Weights of a small image classifier: norm layernorm, 62.3 epochs.
Rows from block 4 of a small image classifier, named by matrix and row number. Rows with one number belong to one neuron. Each number is 50 + 12 x the weight over its row's rms, rounded and kept within 0 to 99. All counts start at 0.
After each neuron's rows are labels from the 100 images, of 14976, where the neuron reaches its highest value: "top examples" is what is common among them. Only what is clearly more common there than usual is listed. The data: stained colorectal tissue patches (NCT-CRC-HE-100K). In brackets: how many of the 100.
# fc1: MLP up (model.blocks.4.mlp.fc1.weight, 192x96), inputs 0-95
# fc2: MLP down (model.blocks.4.mlp.fc2.weight, 96x192, transposed), outputs 0-95

fc1.31:23 47 43 21 47 48 53 44 59 49 59 74 53 35 64 47 39 56 73 51 41 57 47 59 40 49 34 48 39 38 42 63 40 52 66 46 41 55 46 64 58 37 72 37 68 61 18 46 68 53 39 71 51 57 56 39 68 64 70 45 41 53 44 40 51 43 56 45 58 55 53 54 59 38 53 62 61 42 35 35 39 62 61 11 48 49 46 52 71 42 58 54 53 43 52 38
fc2.31:53 55 39 69 36 30 47 54 52 31 56 48 39 43 44 36 41 45 61 53 62 65 67 57 40 67 44 44 56 42 62 39 56 48 37 57 45 73 50 47 56 56 61 47 42 38 30 62 52 51 36 65 41 29 50 61 61 48 31 51 36 46 64 75 51 54 43 55 49 61 55 34 45 24 44 31 67 52 30 46 38 41 80 37 59 44 73 69 61 28 32 54 55 36 48 61
top examples: tissue: normal colon mucosa (64)

fc1.4:65 61 59 47 53 72 67 42 68 52 54 44 54 52 65 48 36 31 50 26 20 44 67 36 41 69 52 55 42 67 34 46 39 55 56 31 41 60 50 36 39 47 38 51 49 59 33 52 35 62 41 48 59 53 46 28 62 41 47 44 47 47 57 31 48 24 81 37 53 55 73 36 53 57 41 37 49 70 58 46 39 36 49 44 47 41 31 40 62 60 34 56 47 42 41 53
fc2.4:39 53 43 45 16 56 61 44 49 40 70 46 63 43 58 45 68 54 46 47 54 56 57 56 41 53 47 16 44 54 62 58 36 54 48 37 53 51 44 44 28 65 41 43 66 59 51 33 47 48 36 49 68 66 47 41 82 45 66 55 53 51 44 36 60 37 66 71 44 50 52 42 33 46 49 31 47 38 43 38 52 36 39 66 64 32 69 32 59 51 62 44 24 52 59 62
top examples: tissue: tumour epithelium (61); tissue: normal colon mucosa (30)

fc1.92:45 57 61 43 49 63 72 41 52 40 37 68 44 33 36 46 39 56 34 44 61 31 36 60 53 47 52 50 58 69 54 32 38 37 61 29 52 66 71 43 32 82 52 60 67 62 43 37 39 82 20 52 41 63 55 53 44 61 39 47 57 29 42 61 23 33 57 36 56 36 57 59 61 57 44 53 60 59 45 43 51 42 50 52 46 51 59 47 43 62 52 40 45 42 48 46
fc2.92:37 39 49 65 58 54 47 65 66 44 27 45 36 63 42 49 65 53 44 41 34 36 30 25 72 63 46 61 45 55 55 45 66 36 66 52 53 24 57 56 59 47 61 45 53 23 54 52 58 59 51 45 54 45 34 34 40 70 66 50 30 47 52 24 39 54 43 75 50 53 34 41 67 31 55 52 37 63 70 53 39 51 47 46 49 58 34 54 32 58 48 41 57 57 64 39
top examples: tissue: tumour epithelium (88)

fc1.181:34 44 22 61 57 45 52 56 40 92 56 58 58 45 57 45 39 29 63 61 52 59 33 57 48 46 30 53 60 50 44 58 68 47 46 53 50 40 58 52 39 39 57 47 43 68 57 42 57 76 28 72 26 45 53 50 36 51 69 30 35 42 49 67 39 50 51 42 49 54 61 51 52 27 62 44 43 48 56 39 37 58 38 44 59 55 29 43 49 28 55 44 58 53 28 55
fc2.181:45 28 38 56 62 53 62 37 47 36 63 63 57 51 59 35 42 67 60 39 54 65 64 49 52 80 52 41 62 56 65 54 67 29 43 50 46 40 54 51 56 62 45 46 39 59 51 42 48 49 47 60 52 44 57 48 64 50 41 51 48 37 47 55 43 61 66 43 50 62 50 42 42 36 50 41 45 52 44 41 64 43 38 42 56 38 53 26 54 99 45 42 50 44 50 62
top examples: tissue: adipose tissue (71)

fc1.28:33 50 60 50 62 55 58 64 54 39 42 42 29 33 56 59 45 35 56 37 58 39 46 28 66 41 57 50 41 63 54 29 37 46 74 37 50 52 56 50 30 69 43 53 62 31 47 53 75 62 66 45 46 52 54 53 51 59 45 50 37 06 48 30 46 62 42 76 53 32 41 65 45 67 32 59 74 54 56 44 54 50 48 47 63 40 51 38 42 61 54 53 45 53 53 55
fc2.28:61 50 60 45 42 51 60 30 49 42 40 17 29 45 32 50 47 27 47 45 47 37 73 48 57 60 51 54 53 50 51 31 61 54 53 44 62 57 38 37 25 69 58 37 34 47 42 36 40 42 25 85 56 55 50 71 40 66 50 43 52 63 66 48 49 42 38 37 54 42 66 57 48 58 45 50 58 61 53 69 56 58 45 42 52 65 64 38 68 51 41 50 63 26 53 43
top examples: tissue: normal colon mucosa (77)

fc1.36:67 45 29 62 61 56 54 53 56 80 46 44 65 48 60 62 42 40 53 34 48 59 63 43 38 58 46 55 54 50 43 51 55 61 28 54 53 47 44 52 56 59 28 57 61 77 51 51 39 61 54 42 51 51 52 37 33 19 32 50 42 45 48 63 44 37 56 48 60 71 72 28 54 19 41 26 35 82 56 45 54 36 39 57 50 50 39 42 64 42 53 54 49 57 59 55
fc2.36:44 47 43 44 19 34 54 61 58 45 55 58 48 31 56 36 77 39 61 57 61 67 66 38 42 63 51 35 54 38 48 36 49 36 44 40 43 48 59 50 58 51 42 28 41 55 39 29 49 68 56 55 64 64 47 46 76 32 50 51 43 53 62 48 38 48 61 53 40 59 39 57 45 45 21 44 71 34 49 37 40 38 62 54 47 28 69 59 65 55 53 53 26 64 66 60
top examples: tissue: tumour epithelium (41); tissue: smooth muscle (40)

fc1.63:32 83 21 53 54 52 60 41 61 45 68 43 45 61 36 16 43 31 34 51 48 68 56 38 51 53 41 58 61 50 36 57 35 58 44 35 54 39 59 51 43 39 19 43 28 66 55 57 60 56 45 60 44 75 59 45 50 42 42 56 63 51 44 61 33 47 54 45 48 44 39 47 53 48 49 46 56 50 43 46 55 57 43 41 69 38 59 57 51 37 37 74 23 47 65 44
fc2.63:54 30 49 54 29 30 47 49 48 40 28 74 42 49 51 46 62 51 48 56 42 45 65 44 45 30 31 55 04 58 43 54 47 53 25 44 60 38 52 34 47 56 54 33 41 57 66 47 39 59 58 48 36 50 37 53 43 68 68 40 57 50 40 43 58 64 47 64 36 59 57 46 34 60 56 64 68 49 37 47 70 47 47 57 57 58 47 65 68 41 31 43 49 43 69 36
top examples: tissue: adipose tissue (31); tissue: normal colon mucosa (25)

fc1.66:46 82 52 41 47 61 57 62 52 55 42 78 49 64 41 56 49 45 45 43 52 59 43 82 57 36 50 54 49 33 23 46 50 40 32 62 45 64 53 34 50 55 57 61 60 61 58 60 41 51 52 53 39 71 58 35 57 40 62 59 45 44 44 49 59 53 50 41 43 46 26 18 56 30 40 44 56 51 48 54 90 50 48 41 62 45 43 38 66 43 51 29 35 53 62 46
fc2.66:52 69 36 62 34 44 54 39 51 34 49 39 54 67 37 52 49 60 47 30 40 47 28 60 59 32 37 47 44 73 60 41 44 49 26 41 60 51 48 50 50 57 49 49 59 23 34 60 71 46 56 54 68 55 41 24 42 68 54 43 26 57 55 24 46 48 52 46 39 50 52 40 48 53 30 26 48 64 50 41 71 43 65 45 50 49 47 52 23 43 57 35 32 53 53 65
top examples: tissue: tumour epithelium (78)

fc1.33:30 38 30 71 54 40 53 41 61 57 57 35 40 56 79 36 46 33 44 49 45 40 36 35 49 57 35 54 49 49 51 44 53 67 49 42 38 67 38 50 33 57 36 59 32 69 63 60 57 45 57 60 61 65 36 54 61 43 48 48 56 55 56 60 73 21 60 50 51 50 57 76 55 34 45 46 48 59 34 39 44 48 51 37 56 30 39 59 64 42 33 79 58 51 51 29
fc2.33:64 68 57 60 25 52 60 41 32 30 30 52 70 29 59 50 45 38 50 53 46 42 39 47 43 35 57 63 20 68 51 34 57 52 45 44 49 53 51 61 41 56 48 37 41 52 30 51 35 57 56 43 60 52 48 45 61 58 53 72 41 71 69 48 51 28 55 34 43 51 56 60 53 70 53 55 65 62 60 61 56 19 43 42 50 59 82 62 39 40 44 48 59 57 45 63
top examples: tissue: tumour epithelium (82)

fc1.3:45 38 53 42 37 57 48 54 48 62 50 50 46 32 41 39 76 59 42 55 56 59 58 48 54 56 23 65 52 82 63 60 50 37 77 29 48 47 47 56 55 49 56 33 57 39 55 46 43 92 37 28 32 34 53 60 30 59 52 44 60 40 27 41 50 48 36 54 45 56 42 59 51 54 55 63 84 38 53 49 56 41 55 44 51 55 40 57 42 47 52 44 40 51 61 61
fc2.3:20 40 49 42 58 54 40 62 66 52 56 40 44 51 57 35 54 59 40 58 35 45 51 44 50 48 38 41 50 21 54 66 43 51 56 62 62 25 64 44 51 43 64 54 48 34 68 57 56 63 44 50 38 47 36 54 31 56 63 27 69 43 26 59 55 44 34 60 41 39 52 65 50 58 50 75 37 39 47 53 39 67 35 51 64 58 30 53 47 74 46 55 42 45 70 26
top examples: tissue: normal colon mucosa (97)

fc1.10:67 46 28 76 52 59 43 38 66 66 52 55 43 57 50 36 32 36 45 47 41 53 56 38 44 54 53 69 47 71 21 46 54 53 34 47 29 48 32 55 57 51 23 54 38 57 50 46 43 63 60 41 57 58 37 41 47 45 53 47 52 42 62 59 48 29 69 59 56 57 56 47 41 46 28 38 38 86 49 53 49 44 59 48 47 60 25 69 56 57 42 59 30 63 33 54
fc2.10:52 68 65 44 35 37 51 52 32 54 54 48 55 37 51 53 60 30 66 54 49 48 60 52 48 63 45 40 37 39 30 35 28 57 49 40 44 44 56 54 56 38 46 39 62 64 34 34 53 53 51 37 62 52 46 45 71 35 38 73 65 75 50 41 44 32 54 67 67 56 41 51 47 49 46 49 74 41 40 60 56 34 51 61 74 49 67 48 41 54 69 34 38 81 36 67
top examples: tissue: tumour epithelium (78)

fc1.39:44 62 36 64 39 72 49 51 80 61 79 53 48 41 47 57 60 59 49 54 41 58 49 56 57 44 45 59 72 51 40 36 27 70 52 53 54 52 47 47 21 53 40 47 36 59 50 44 66 54 74 65 54 52 54 43 42 46 43 59 25 38 34 49 59 59 46 45 75 48 39 54 36 60 44 33 52 65 68 54 46 44 31 53 55 45 52 43 57 30 52 24 30 73 55 54
fc2.39:20 49 28 37 69 88 58 56 40 52 52 52 53 42 51 66 66 47 56 54 39 49 40 51 55 43 35 44 39 58 65 51 43 43 58 48 54 15 43 50 45 45 52 33 47 50 52 39 69 46 45 30 64 67 66 52 45 55 50 43 65 64 37 25 46 47 57 57 70 53 41 55 58 55 65 75 35 61 68 52 61 44 42 50 51 59 48 25 45 53 57 39 69 55 50 39
top examples: tissue: tumour epithelium (37); tissue: smooth muscle (32)

fc1.98:52 35 38 69 61 44 57 74 35 62 38 57 63 61 63 62 44 31 47 56 47 35 37 68 43 59 48 51 55 54 41 43 66 28 48 47 54 56 51 52 32 56 50 57 66 57 45 48 54 63 57 52 49 27 49 35 51 47 44 49 14 43 48 57 14 50 51 53 52 61 64 31 82 44 37 31 58 57 47 57 59 64 47 54 40 46 49 39 79 57 62 51 61 48 59 35
fc2.98:57 63 53 35 43 36 40 51 50 59 49 48 41 36 38 52 54 35 42 70 49 43 53 48 52 28 36 60 49 30 45 36 20 63 32 58 53 25 48 62 42 55 54 44 52 33 48 44 51 55 25 44 42 50 42 61 33 31 50 46 76 60 62 41 71 43 25 51 53 39 52 41 61 68 44 77 63 45 55 38 50 39 55 77 57 60 41 46 58 69 57 51 59 31 48 39
top examples: tissue: smooth muscle (35); tissue: adipose tissue (30)

fc1.68:48 45 62 42 55 41 49 41 49 46 58 56 51 56 56 23 45 53 38 51 62 53 61 34 32 82 30 62 69 59 38 62 61 63 51 34 40 58 42 54 46 50 48 32 47 56 53 38 43 74 35 52 29 70 52 62 35 57 31 39 52 46 46 38 28 40 50 62 55 54 41 51 39 27 45 43 58 44 50 48 71 56 44 50 59 57 15 54 51 60 48 50 65 21 47 64
fc2.68:34 53 77 47 61 47 49 72 67 54 41 40 50 55 40 51 28 51 53 42 64 47 63 33 53 70 64 59 41 55 61 50 62 33 66 56 44 46 47 47 40 58 53 50 35 39 49 53 38 45 38 77 49 42 46 47 58 47 66 41 53 47 54 51 29 24 38 33 20 44 54 69 54 45 50 42 40 54 55 58 37 56 33 37 41 52 56 42 56 84 52 48 71 24 37 40
top examples: tissue: normal colon mucosa (57); tissue: mucus (40)

fc1.103:58 58 47 64 65 56 71 69 41 58 38 23 41 63 48 46 62 34 31 60 45 37 37 63 41 63 51 67 63 81 35 57 55 25 36 39 44 58 61 32 40 57 50 46 34 68 66 41 67 51 47 58 41 48 48 50 45 45 33 50 35 39 50 46 23 38 60 46 42 51 57 52 48 50 55 24 51 57 62 56 60 39 44 61 45 40 45 31 63 61 58 39 67 40 40 67
fc2.103:42 57 69 46 48 57 56 59 50 42 49 20 44 38 44 37 39 29 62 55 44 58 57 51 43 70 48 42 42 52 63 45 33 46 32 49 43 39 41 48 43 60 49 45 38 32 44 43 41 56 30 67 53 46 42 41 56 47 54 50 58 53 66 44 59 07 41 34 48 51 59 33 44 34 33 47 47 43 56 67 45 34 25 52 45 45 64 37 53 77 54 60 69 33 28 46
top examples: tissue: normal colon mucosa (78)

fc1.77:59 40 39 41 49 45 46 59 72 59 60 46 46 57 42 31 35 41 51 65 46 59 50 39 52 50 59 53 63 49 58 36 40 56 51 28 33 55 32 54 57 72 45 70 25 67 66 73 50 59 59 70 50 30 46 59 56 48 40 65 33 36 42 62 59 37 70 43 44 50 49 75 32 38 51 30 47 62 35 62 79 47 60 45 47 48 41 69 52 66 40 60 42 52 51 36
fc2.77:57 62 49 64 29 59 67 43 29 26 37 47 51 38 48 55 62 43 55 45 36 42 51 48 40 05 34 47 46 55 35 25 47 68 53 43 61 51 41 44 49 78 52 28 46 48 36 39 51 61 53 52 50 53 42 51 56 66 55 69 40 67 51 37 63 41 65 43 70 54 47 51 43 72 51 49 50 68 62 49 37 27 44 54 37 64 63 56 55 40 41 44 54 55 56 64
top examples: tissue: tumour epithelium (100)

fc1.189:36 61 50 39 66 54 50 68 50 56 40 58 61 61 74 61 45 44 47 56 40 42 11 80 54 48 45 54 30 34 31 49 50 41 57 61 52 72 56 44 18 41 55 46 64 51 30 45 38 61 37 60 46 82 58 37 60 48 49 44 24 48 53 37 41 39 55 35 56 52 50 39 53 39 51 59 54 49 40 58 59 45 50 48 47 45 41 38 66 57 43 34 52 44 31 45
fc2.189:50 54 38 51 44 45 57 29 33 45 73 51 52 47 44 51 71 58 54 44 40 56 50 66 38 34 23 43 58 56 39 45 26 71 49 53 66 60 51 58 50 62 35 52 71 44 40 43 73 54 46 23 52 49 50 47 47 45 44 47 45 55 43 36 60 63 60 68 70 43 49 39 49 63 31 52 31 61 52 31 61 40 63 66 68 59 27 60 45 24 54 53 27 49 46 65
top examples: tissue: tumour epithelium (44); tissue: normal colon mucosa (29)

fc1.24:51 65 47 74 60 58 62 73 41 45 37 62 52 39 36 65 43 46 54 42 59 52 30 61 64 50 60 67 58 71 46 29 47 29 56 53 37 48 67 41 31 44 52 62 59 43 32 33 50 47 45 63 61 67 27 42 45 57 24 48 22 41 57 50 35 37 39 47 58 60 79 46 55 50 46 54 45 73 57 59 48 48 42 44 38 52 38 31 60 63 47 46 50 49 31 55
fc2.24:64 52 61 51 51 53 43 62 59 54 47 30 59 34 60 40 63 28 70 65 75 49 49 40 43 62 63 51 55 46 41 50 53 33 68 69 38 54 61 69 49 38 42 51 30 54 25 48 60 56 37 52 62 48 53 53 60 17 44 42 49 47 74 40 37 51 42 46 65 45 29 67 63 45 25 55 48 53 53 49 50 32 62 31 61 54 68 53 39 52 56 62 55 37 52 73
top examples: tissue: smooth muscle (49)

fc1.96:62 30 53 55 40 44 50 45 58 36 55 39 57 39 57 59 39 44 55 51 33 45 63 31 38 67 55 45 47 57 46 45 43 52 55 41 30 65 24 55 43 66 39 49 68 71 51 60 54 49 36 35 54 42 41 48 61 57 36 51 26 52 58 30 63 14 94 43 51 57 58 49 41 48 42 59 49 56 57 52 76 31 65 52 36 41 60 45 62 62 45 45 43 45 43 42
fc2.96:28 46 42 46 40 68 52 62 50 46 45 49 52 55 80 45 53 55 30 47 44 45 37 36 58 47 45 31 38 45 63 60 65 44 50 43 53 38 56 53 39 45 45 44 61 65 66 33 36 57 68 45 57 75 55 36 56 57 81 45 50 50 33 28 45 39 66 59 47 42 46 60 53 57 62 45 44 44 52 48 24 60 22 59 42 37 52 38 51 41 54 45 13 61 58 34
top examples: tissue: tumour epithelium (72); tissue: debris (28)

fc1.17:33 53 39 66 50 65 52 40 74 52 71 30 43 67 71 44 36 46 54 64 54 56 36 53 58 30 35 52 70 37 39 42 30 70 61 47 49 49 43 54 39 49 29 51 32 62 47 50 59 62 33 46 47 67 49 46 60 60 53 52 35 37 49 51 68 37 69 69 38 51 22 75 34 54 50 57 59 54 49 44 63 43 54 52 60 47 60 55 60 34 50 50 21 50 59 49
fc2.17:47 46 42 63 33 42 58 47 55 35 35 46 42 51 47 66 70 47 38 33 37 46 43 41 49 29 51 59 34 69 63 47 64 53 38 33 68 33 34 32 38 50 54 39 39 39 56 44 60 42 53 40 63 65 42 42 38 70 68 60 43 61 71 44 35 63 41 44 55 40 45 56 58 54 52 59 59 54 67 44 66 63 51 41 68 62 49 35 38 78 27 45 59 50 74 32
top examples: tissue: tumour epithelium (80)

fc1.53:49 59 55 54 68 30 54 40 52 41 65 45 36 59 39 45 56 45 37 58 58 58 44 52 77 36 57 47 40 41 57 11 71 69 21 57 64 44 39 57 42 76 53 75 42 52 46 64 56 37 43 63 52 51 55 44 43 52 53 74 50 50 36 73 45 57 55 52 51 32 57 40 55 55 33 31 52 72 52 63 57 46 48 54 67 55 56 62 48 38 52 62 60 40 58 62
fc2.53:40 59 54 48 60 65 23 60 66 62 43 54 62 75 41 57 32 51 33 51 40 36 26 40 64 42 51 64 63 50 48 56 53 47 57 66 45 42 57 68 69 38 52 61 67 33 67 57 55 56 62 40 34 37 35 40 38 57 52 45 43 38 41 43 53 36 35 34 44 40 62 51 65 56 61 51 50 46 59 45 45 67 35 62 33 52 25 66 29 53 67 43 49 48 31 30
top examples: tissue: smooth muscle (91)

fc1.43:32 49 38 52 73 54 52 37 61 45 38 28 35 30 37 48 40 55 61 33 52 44 25 22 47 39 49 52 55 62 75 46 44 40 70 49 45 53 72 65 31 62 36 55 45 56 53 58 54 42 42 69 58 57 55 50 43 51 57 59 48 33 46 53 56 54 53 49 64 59 79 61 67 57 44 45 53 58 29 36 27 54 48 35 52 41 48 50 64 61 52 70 49 45 22 54
fc2.43:54 60 62 61 29 33 49 55 55 43 24 40 50 67 36 43 49 26 56 29 68 57 42 56 52 59 62 51 52 82 46 42 58 52 31 42 55 57 40 43 46 54 39 64 54 22 43 49 40 38 53 63 55 55 43 17 52 59 60 46 27 60 53 39 47 59 47 27 36 41 71 46 44 43 23 22 49 56 48 58 55 50 58 46 34 35 56 46 57 50 52 42 44 43 40 54
top examples: tissue: tumour epithelium (43); tissue: normal colon mucosa (41)

fc1.79:33 30 58 23 58 46 60 64 40 63 37 50 76 55 73 62 48 64 37 39 45 41 27 62 61 54 40 59 54 55 40 46 55 45 56 40 62 67 53 34 17 55 73 48 58 44 44 47 55 63 50 46 35 43 86 44 56 52 40 44 31 50 36 55 28 51 56 61 42 32 57 50 60 40 43 50 58 45 52 51 58 58 50 45 36 49 50 38 48 59 62 33 61 64 53 29
fc2.79:57 33 31 58 52 34 52 34 42 41 50 68 46 48 44 37 44 70 44 55 43 56 40 42 53 29 23 45 22 52 48 42 27 59 40 62 56 27 61 60 54 49 59 44 54 45 43 57 45 58 43 35 29 33 54 57 37 50 60 58 55 45 40 47 62 68 48 73 44 59 33 43 42 63 64 64 47 59 39 17 70 40 50 59 77 66 36 42 46 56 45 52 40 45 42 52
top examples: tissue: adipose tissue (45)

fc1.8:47 47 61 50 84 29 53 57 60 39 54 45 41 59 54 45 53 36 45 39 57 37 40 44 67 46 61 45 48 40 58 03 54 48 35 53 47 60 43 56 51 61 58 69 40 51 49 70 36 37 34 57 57 45 55 43 46 42 55 78 45 45 58 64 54 48 70 48 56 36 58 57 53 47 31 45 47 96 52 45 49 53 55 51 47 47 51 44 40 64 43 54 48 33 38 33
fc2.8:62 52 75 40 41 43 57 52 57 52 51 14 33 39 48 35 40 43 62 46 71 59 59 63 31 51 57 40 55 41 36 43 41 52 56 46 58 69 47 44 40 46 52 54 29 56 42 45 38 43 43 73 55 57 58 54 48 41 53 19 65 58 62 70 46 48 38 36 47 20 42 62 44 31 33 56 46 46 29 68 57 53 58 35 45 53 62 41 63 38 40 59 42 26 58 49
top examples: tissue: smooth muscle (95)

fc1.67:19 57 50 43 57 74 37 71 46 46 44 45 26 34 45 69 53 30 47 45 52 38 36 49 69 32 36 73 50 51 56 50 60 39 78 46 49 41 47 61 51 45 57 44 67 37 32 54 49 55 50 43 48 31 66 45 41 63 39 54 38 53 25 40 49 46 45 79 53 39 31 56 61 57 51 64 66 53 57 46 49 39 59 39 54 42 55 46 67 35 60 42 28 58 58 51
fc2.67:23 45 55 42 71 50 53 69 45 60 62 53 52 34 45 48 56 61 59 48 50 58 53 53 33 51 48 46 62 41 34 45 49 56 71 42 50 52 46 46 63 41 40 50 44 60 50 42 62 53 62 26 59 57 62 43 53 30 39 43 52 59 45 48 36 42 68 67 59 51 20 64 66 53 66 47 24 48 58 43 00 50 50 51 45 38 37 44 45 49 57 47 37 75 67 52
top examples: tissue: normal colon mucosa (96)

fc1.186:48 37 32 53 50 51 60 59 55 76 51 52 64 56 52 55 48 60 42 48 47 59 33 59 61 55 28 56 70 46 67 36 55 65 25 53 39 60 61 45 25 66 38 63 31 65 55 68 39 63 56 67 37 59 51 62 47 44 43 59 28 45 43 68 64 52 61 49 50 62 44 46 56 33 33 38 36 55 58 55 66 51 43 60 33 42 55 37 50 38 70 37 18 56 63 42
fc2.186:38 60 48 43 23 65 62 48 36 34 32 81 49 37 54 47 66 48 52 55 49 58 49 41 47 40 31 45 33 53 51 41 46 46 52 36 52 32 54 55 45 61 47 37 54 70 50 20 62 49 59 34 54 61 48 50 61 54 45 69 42 50 41 35 58 62 75 39 70 55 56 55 47 81 50 62 50 52 72 26 67 34 55 57 55 50 58 38 60 39 63 53 28 51 47 55
top examples: tissue: adipose tissue (54)

fc1.87:37 53 56 30 43 41 62 58 44 59 41 55 51 54 53 67 58 71 60 48 46 67 44 43 51 68 28 66 35 45 56 42 64 34 49 31 68 29 52 51 27 46 46 45 38 55 48 67 63 79 35 36 26 58 67 42 38 62 31 39 30 35 32 46 57 55 59 64 44 55 69 57 41 34 42 52 51 50 76 42 48 56 52 60 41 55 49 63 64 61 41 59 55 47 64 51
fc2.87:56 53 66 55 47 18 35 51 41 57 51 61 41 47 46 50 45 64 73 55 61 62 56 43 48 34 48 57 54 37 42 43 46 53 32 65 40 48 61 64 50 38 55 61 54 47 35 77 38 57 50 48 31 16 43 59 38 36 58 62 50 54 45 87 43 46 35 67 33 72 46 55 49 27 53 55 65 44 36 41 50 51 40 57 57 61 42 66 42 63 29 51 34 52 56 52
top examples: tissue: adipose tissue (91)

fc1.60:34 38 47 49 52 45 43 55 44 82 37 42 53 47 50 46 59 41 45 44 60 50 38 63 92 40 32 88 39 48 60 50 72 52 33 44 45 63 44 54 39 51 44 62 37 43 47 57 47 84 48 50 36 32 39 61 34 65 38 42 60 42 54 65 51 48 40 33 51 57 49 51 64 39 29 41 46 57 41 44 43 48 42 40 43 46 39 66 46 44 42 45 35 54 32 58
fc2.60:38 59 63 52 54 32 44 61 38 47 52 52 60 46 57 52 49 44 70 58 55 69 74 50 23 54 52 43 45 28 49 52 19 47 41 53 43 48 53 46 56 34 47 52 44 72 50 36 38 62 58 54 38 37 45 63 73 40 42 62 50 49 31 55 51 36 69 62 66 67 51 44 55 55 49 40 46 37 55 42 52 29 44 59 61 30 70 58 53 90 55 42 48 66 39 67
top examples: tissue: adipose tissue (78)

fc1.72:64 43 35 36 43 67 57 59 56 66 41 55 55 35 44 37 38 36 49 57 46 61 68 32 55 32 38 49 16 65 55 49 50 45 55 26 54 23 47 56 37 63 26 54 40 64 55 54 45 47 48 65 68 34 54 49 46 48 42 57 27 46 43 73 45 52 58 48 59 46 64 53 64 59 33 56 46 48 61 51 43 54 56 33 51 57 56 62 48 59 26 82 54 73 51 46
fc2.72:45 48 48 67 34 67 52 63 61 21 49 39 67 65 42 34 75 63 51 32 59 52 34 41 48 49 45 35 52 52 41 51 63 48 68 58 66 53 62 48 53 53 50 50 44 46 40 53 69 61 53 39 48 49 32 39 61 65 74 35 24 44 39 41 52 73 58 61 61 48 35 49 42 65 48 34 37 65 44 44 56 31 69 48 55 56 48 52 38 41 40 37 49 53 84 66
top examples: tissue: tumour epithelium (71)

fc1.48:55 34 39 46 52 49 68 51 63 56 51 36 49 57 56 41 67 42 55 64 36 51 43 24 50 63 48 47 41 70 53 45 42 54 41 62 66 34 59 75 45 53 27 53 35 63 32 32 40 38 48 63 51 58 51 46 53 25 47 57 36 46 52 46 68 43 47 35 73 57 54 52 53 58 54 50 56 68 47 35 44 54 71 07 58 51 36 61 54 56 47 80 44 42 60 57
fc2.48:53 62 54 61 29 22 51 44 53 32 37 45 62 49 35 51 68 56 53 42 46 55 34 60 56 42 47 50 54 44 48 52 62 53 67 53 56 62 67 61 46 43 61 54 54 36 33 64 80 60 57 50 52 49 59 47 57 65 56 53 29 62 51 40 55 62 48 70 54 64 34 48 44 36 35 38 64 55 52 46 43 35 80 46 52 46 68 67 28 20 56 31 45 64 69 65
top examples: tissue: tumour epithelium (67); tissue: normal colon mucosa (29)

fc1.64:35 73 24 50 55 70 57 41 75 59 67 58 46 46 39 20 65 42 59 57 37 64 53 45 41 50 46 49 57 42 50 50 42 69 52 32 69 59 53 56 39 60 46 52 40 59 49 64 34 50 52 75 52 69 49 43 62 15 35 64 56 50 48 63 37 51 67 33 55 40 49 34 51 44 49 40 45 51 42 53 59 59 39 50 50 48 67 59 64 35 32 63 45 41 72 42
fc2.64:41 35 42 50 44 46 55 46 63 41 31 74 47 43 75 58 57 55 39 57 40 25 61 36 45 31 46 54 14 47 48 61 59 46 43 41 62 32 56 34 41 59 52 42 32 42 67 52 47 56 45 50 48 69 40 55 41 66 66 33 51 45 38 45 44 52 45 54 34 48 57 71 47 76 63 66 62 44 53 61 45 56 40 42 41 54 44 61 73 59 39 57 71 62 50 23
top examples: tissue: normal colon mucosa (38); tissue: tumour epithelium (36)

fc1.100:40 46 41 44 52 43 33 38 48 66 61 63 57 46 52 43 56 47 67 65 11 51 62 55 56 31 09 59 49 40 42 57 71 79 38 47 57 58 22 55 50 44 60 43 40 59 49 55 37 52 57 59 50 41 57 36 65 48 51 47 46 67 41 35 47 42 47 58 56 64 56 45 49 47 39 59 57 43 40 54 71 66 53 50 19 42 60 62 50 39 59 43 34 56 43 36
fc2.100:56 63 57 46 45 46 60 45 42 35 32 41 49 54 43 51 45 33 61 48 54 49 60 56 48 54 55 47 30 59 88 38 52 36 32 38 43 47 29 38 30 64 47 40 39 49 56 40 19 36 41 68 57 54 43 44 67 57 60 54 50 53 61 38 59 30 52 34 39 66 55 35 46 39 46 31 64 48 51 55 62 44 18 63 39 33 73 40 61 53 50 43 50 37 30 53
top examples: tissue: normal colon mucosa (53)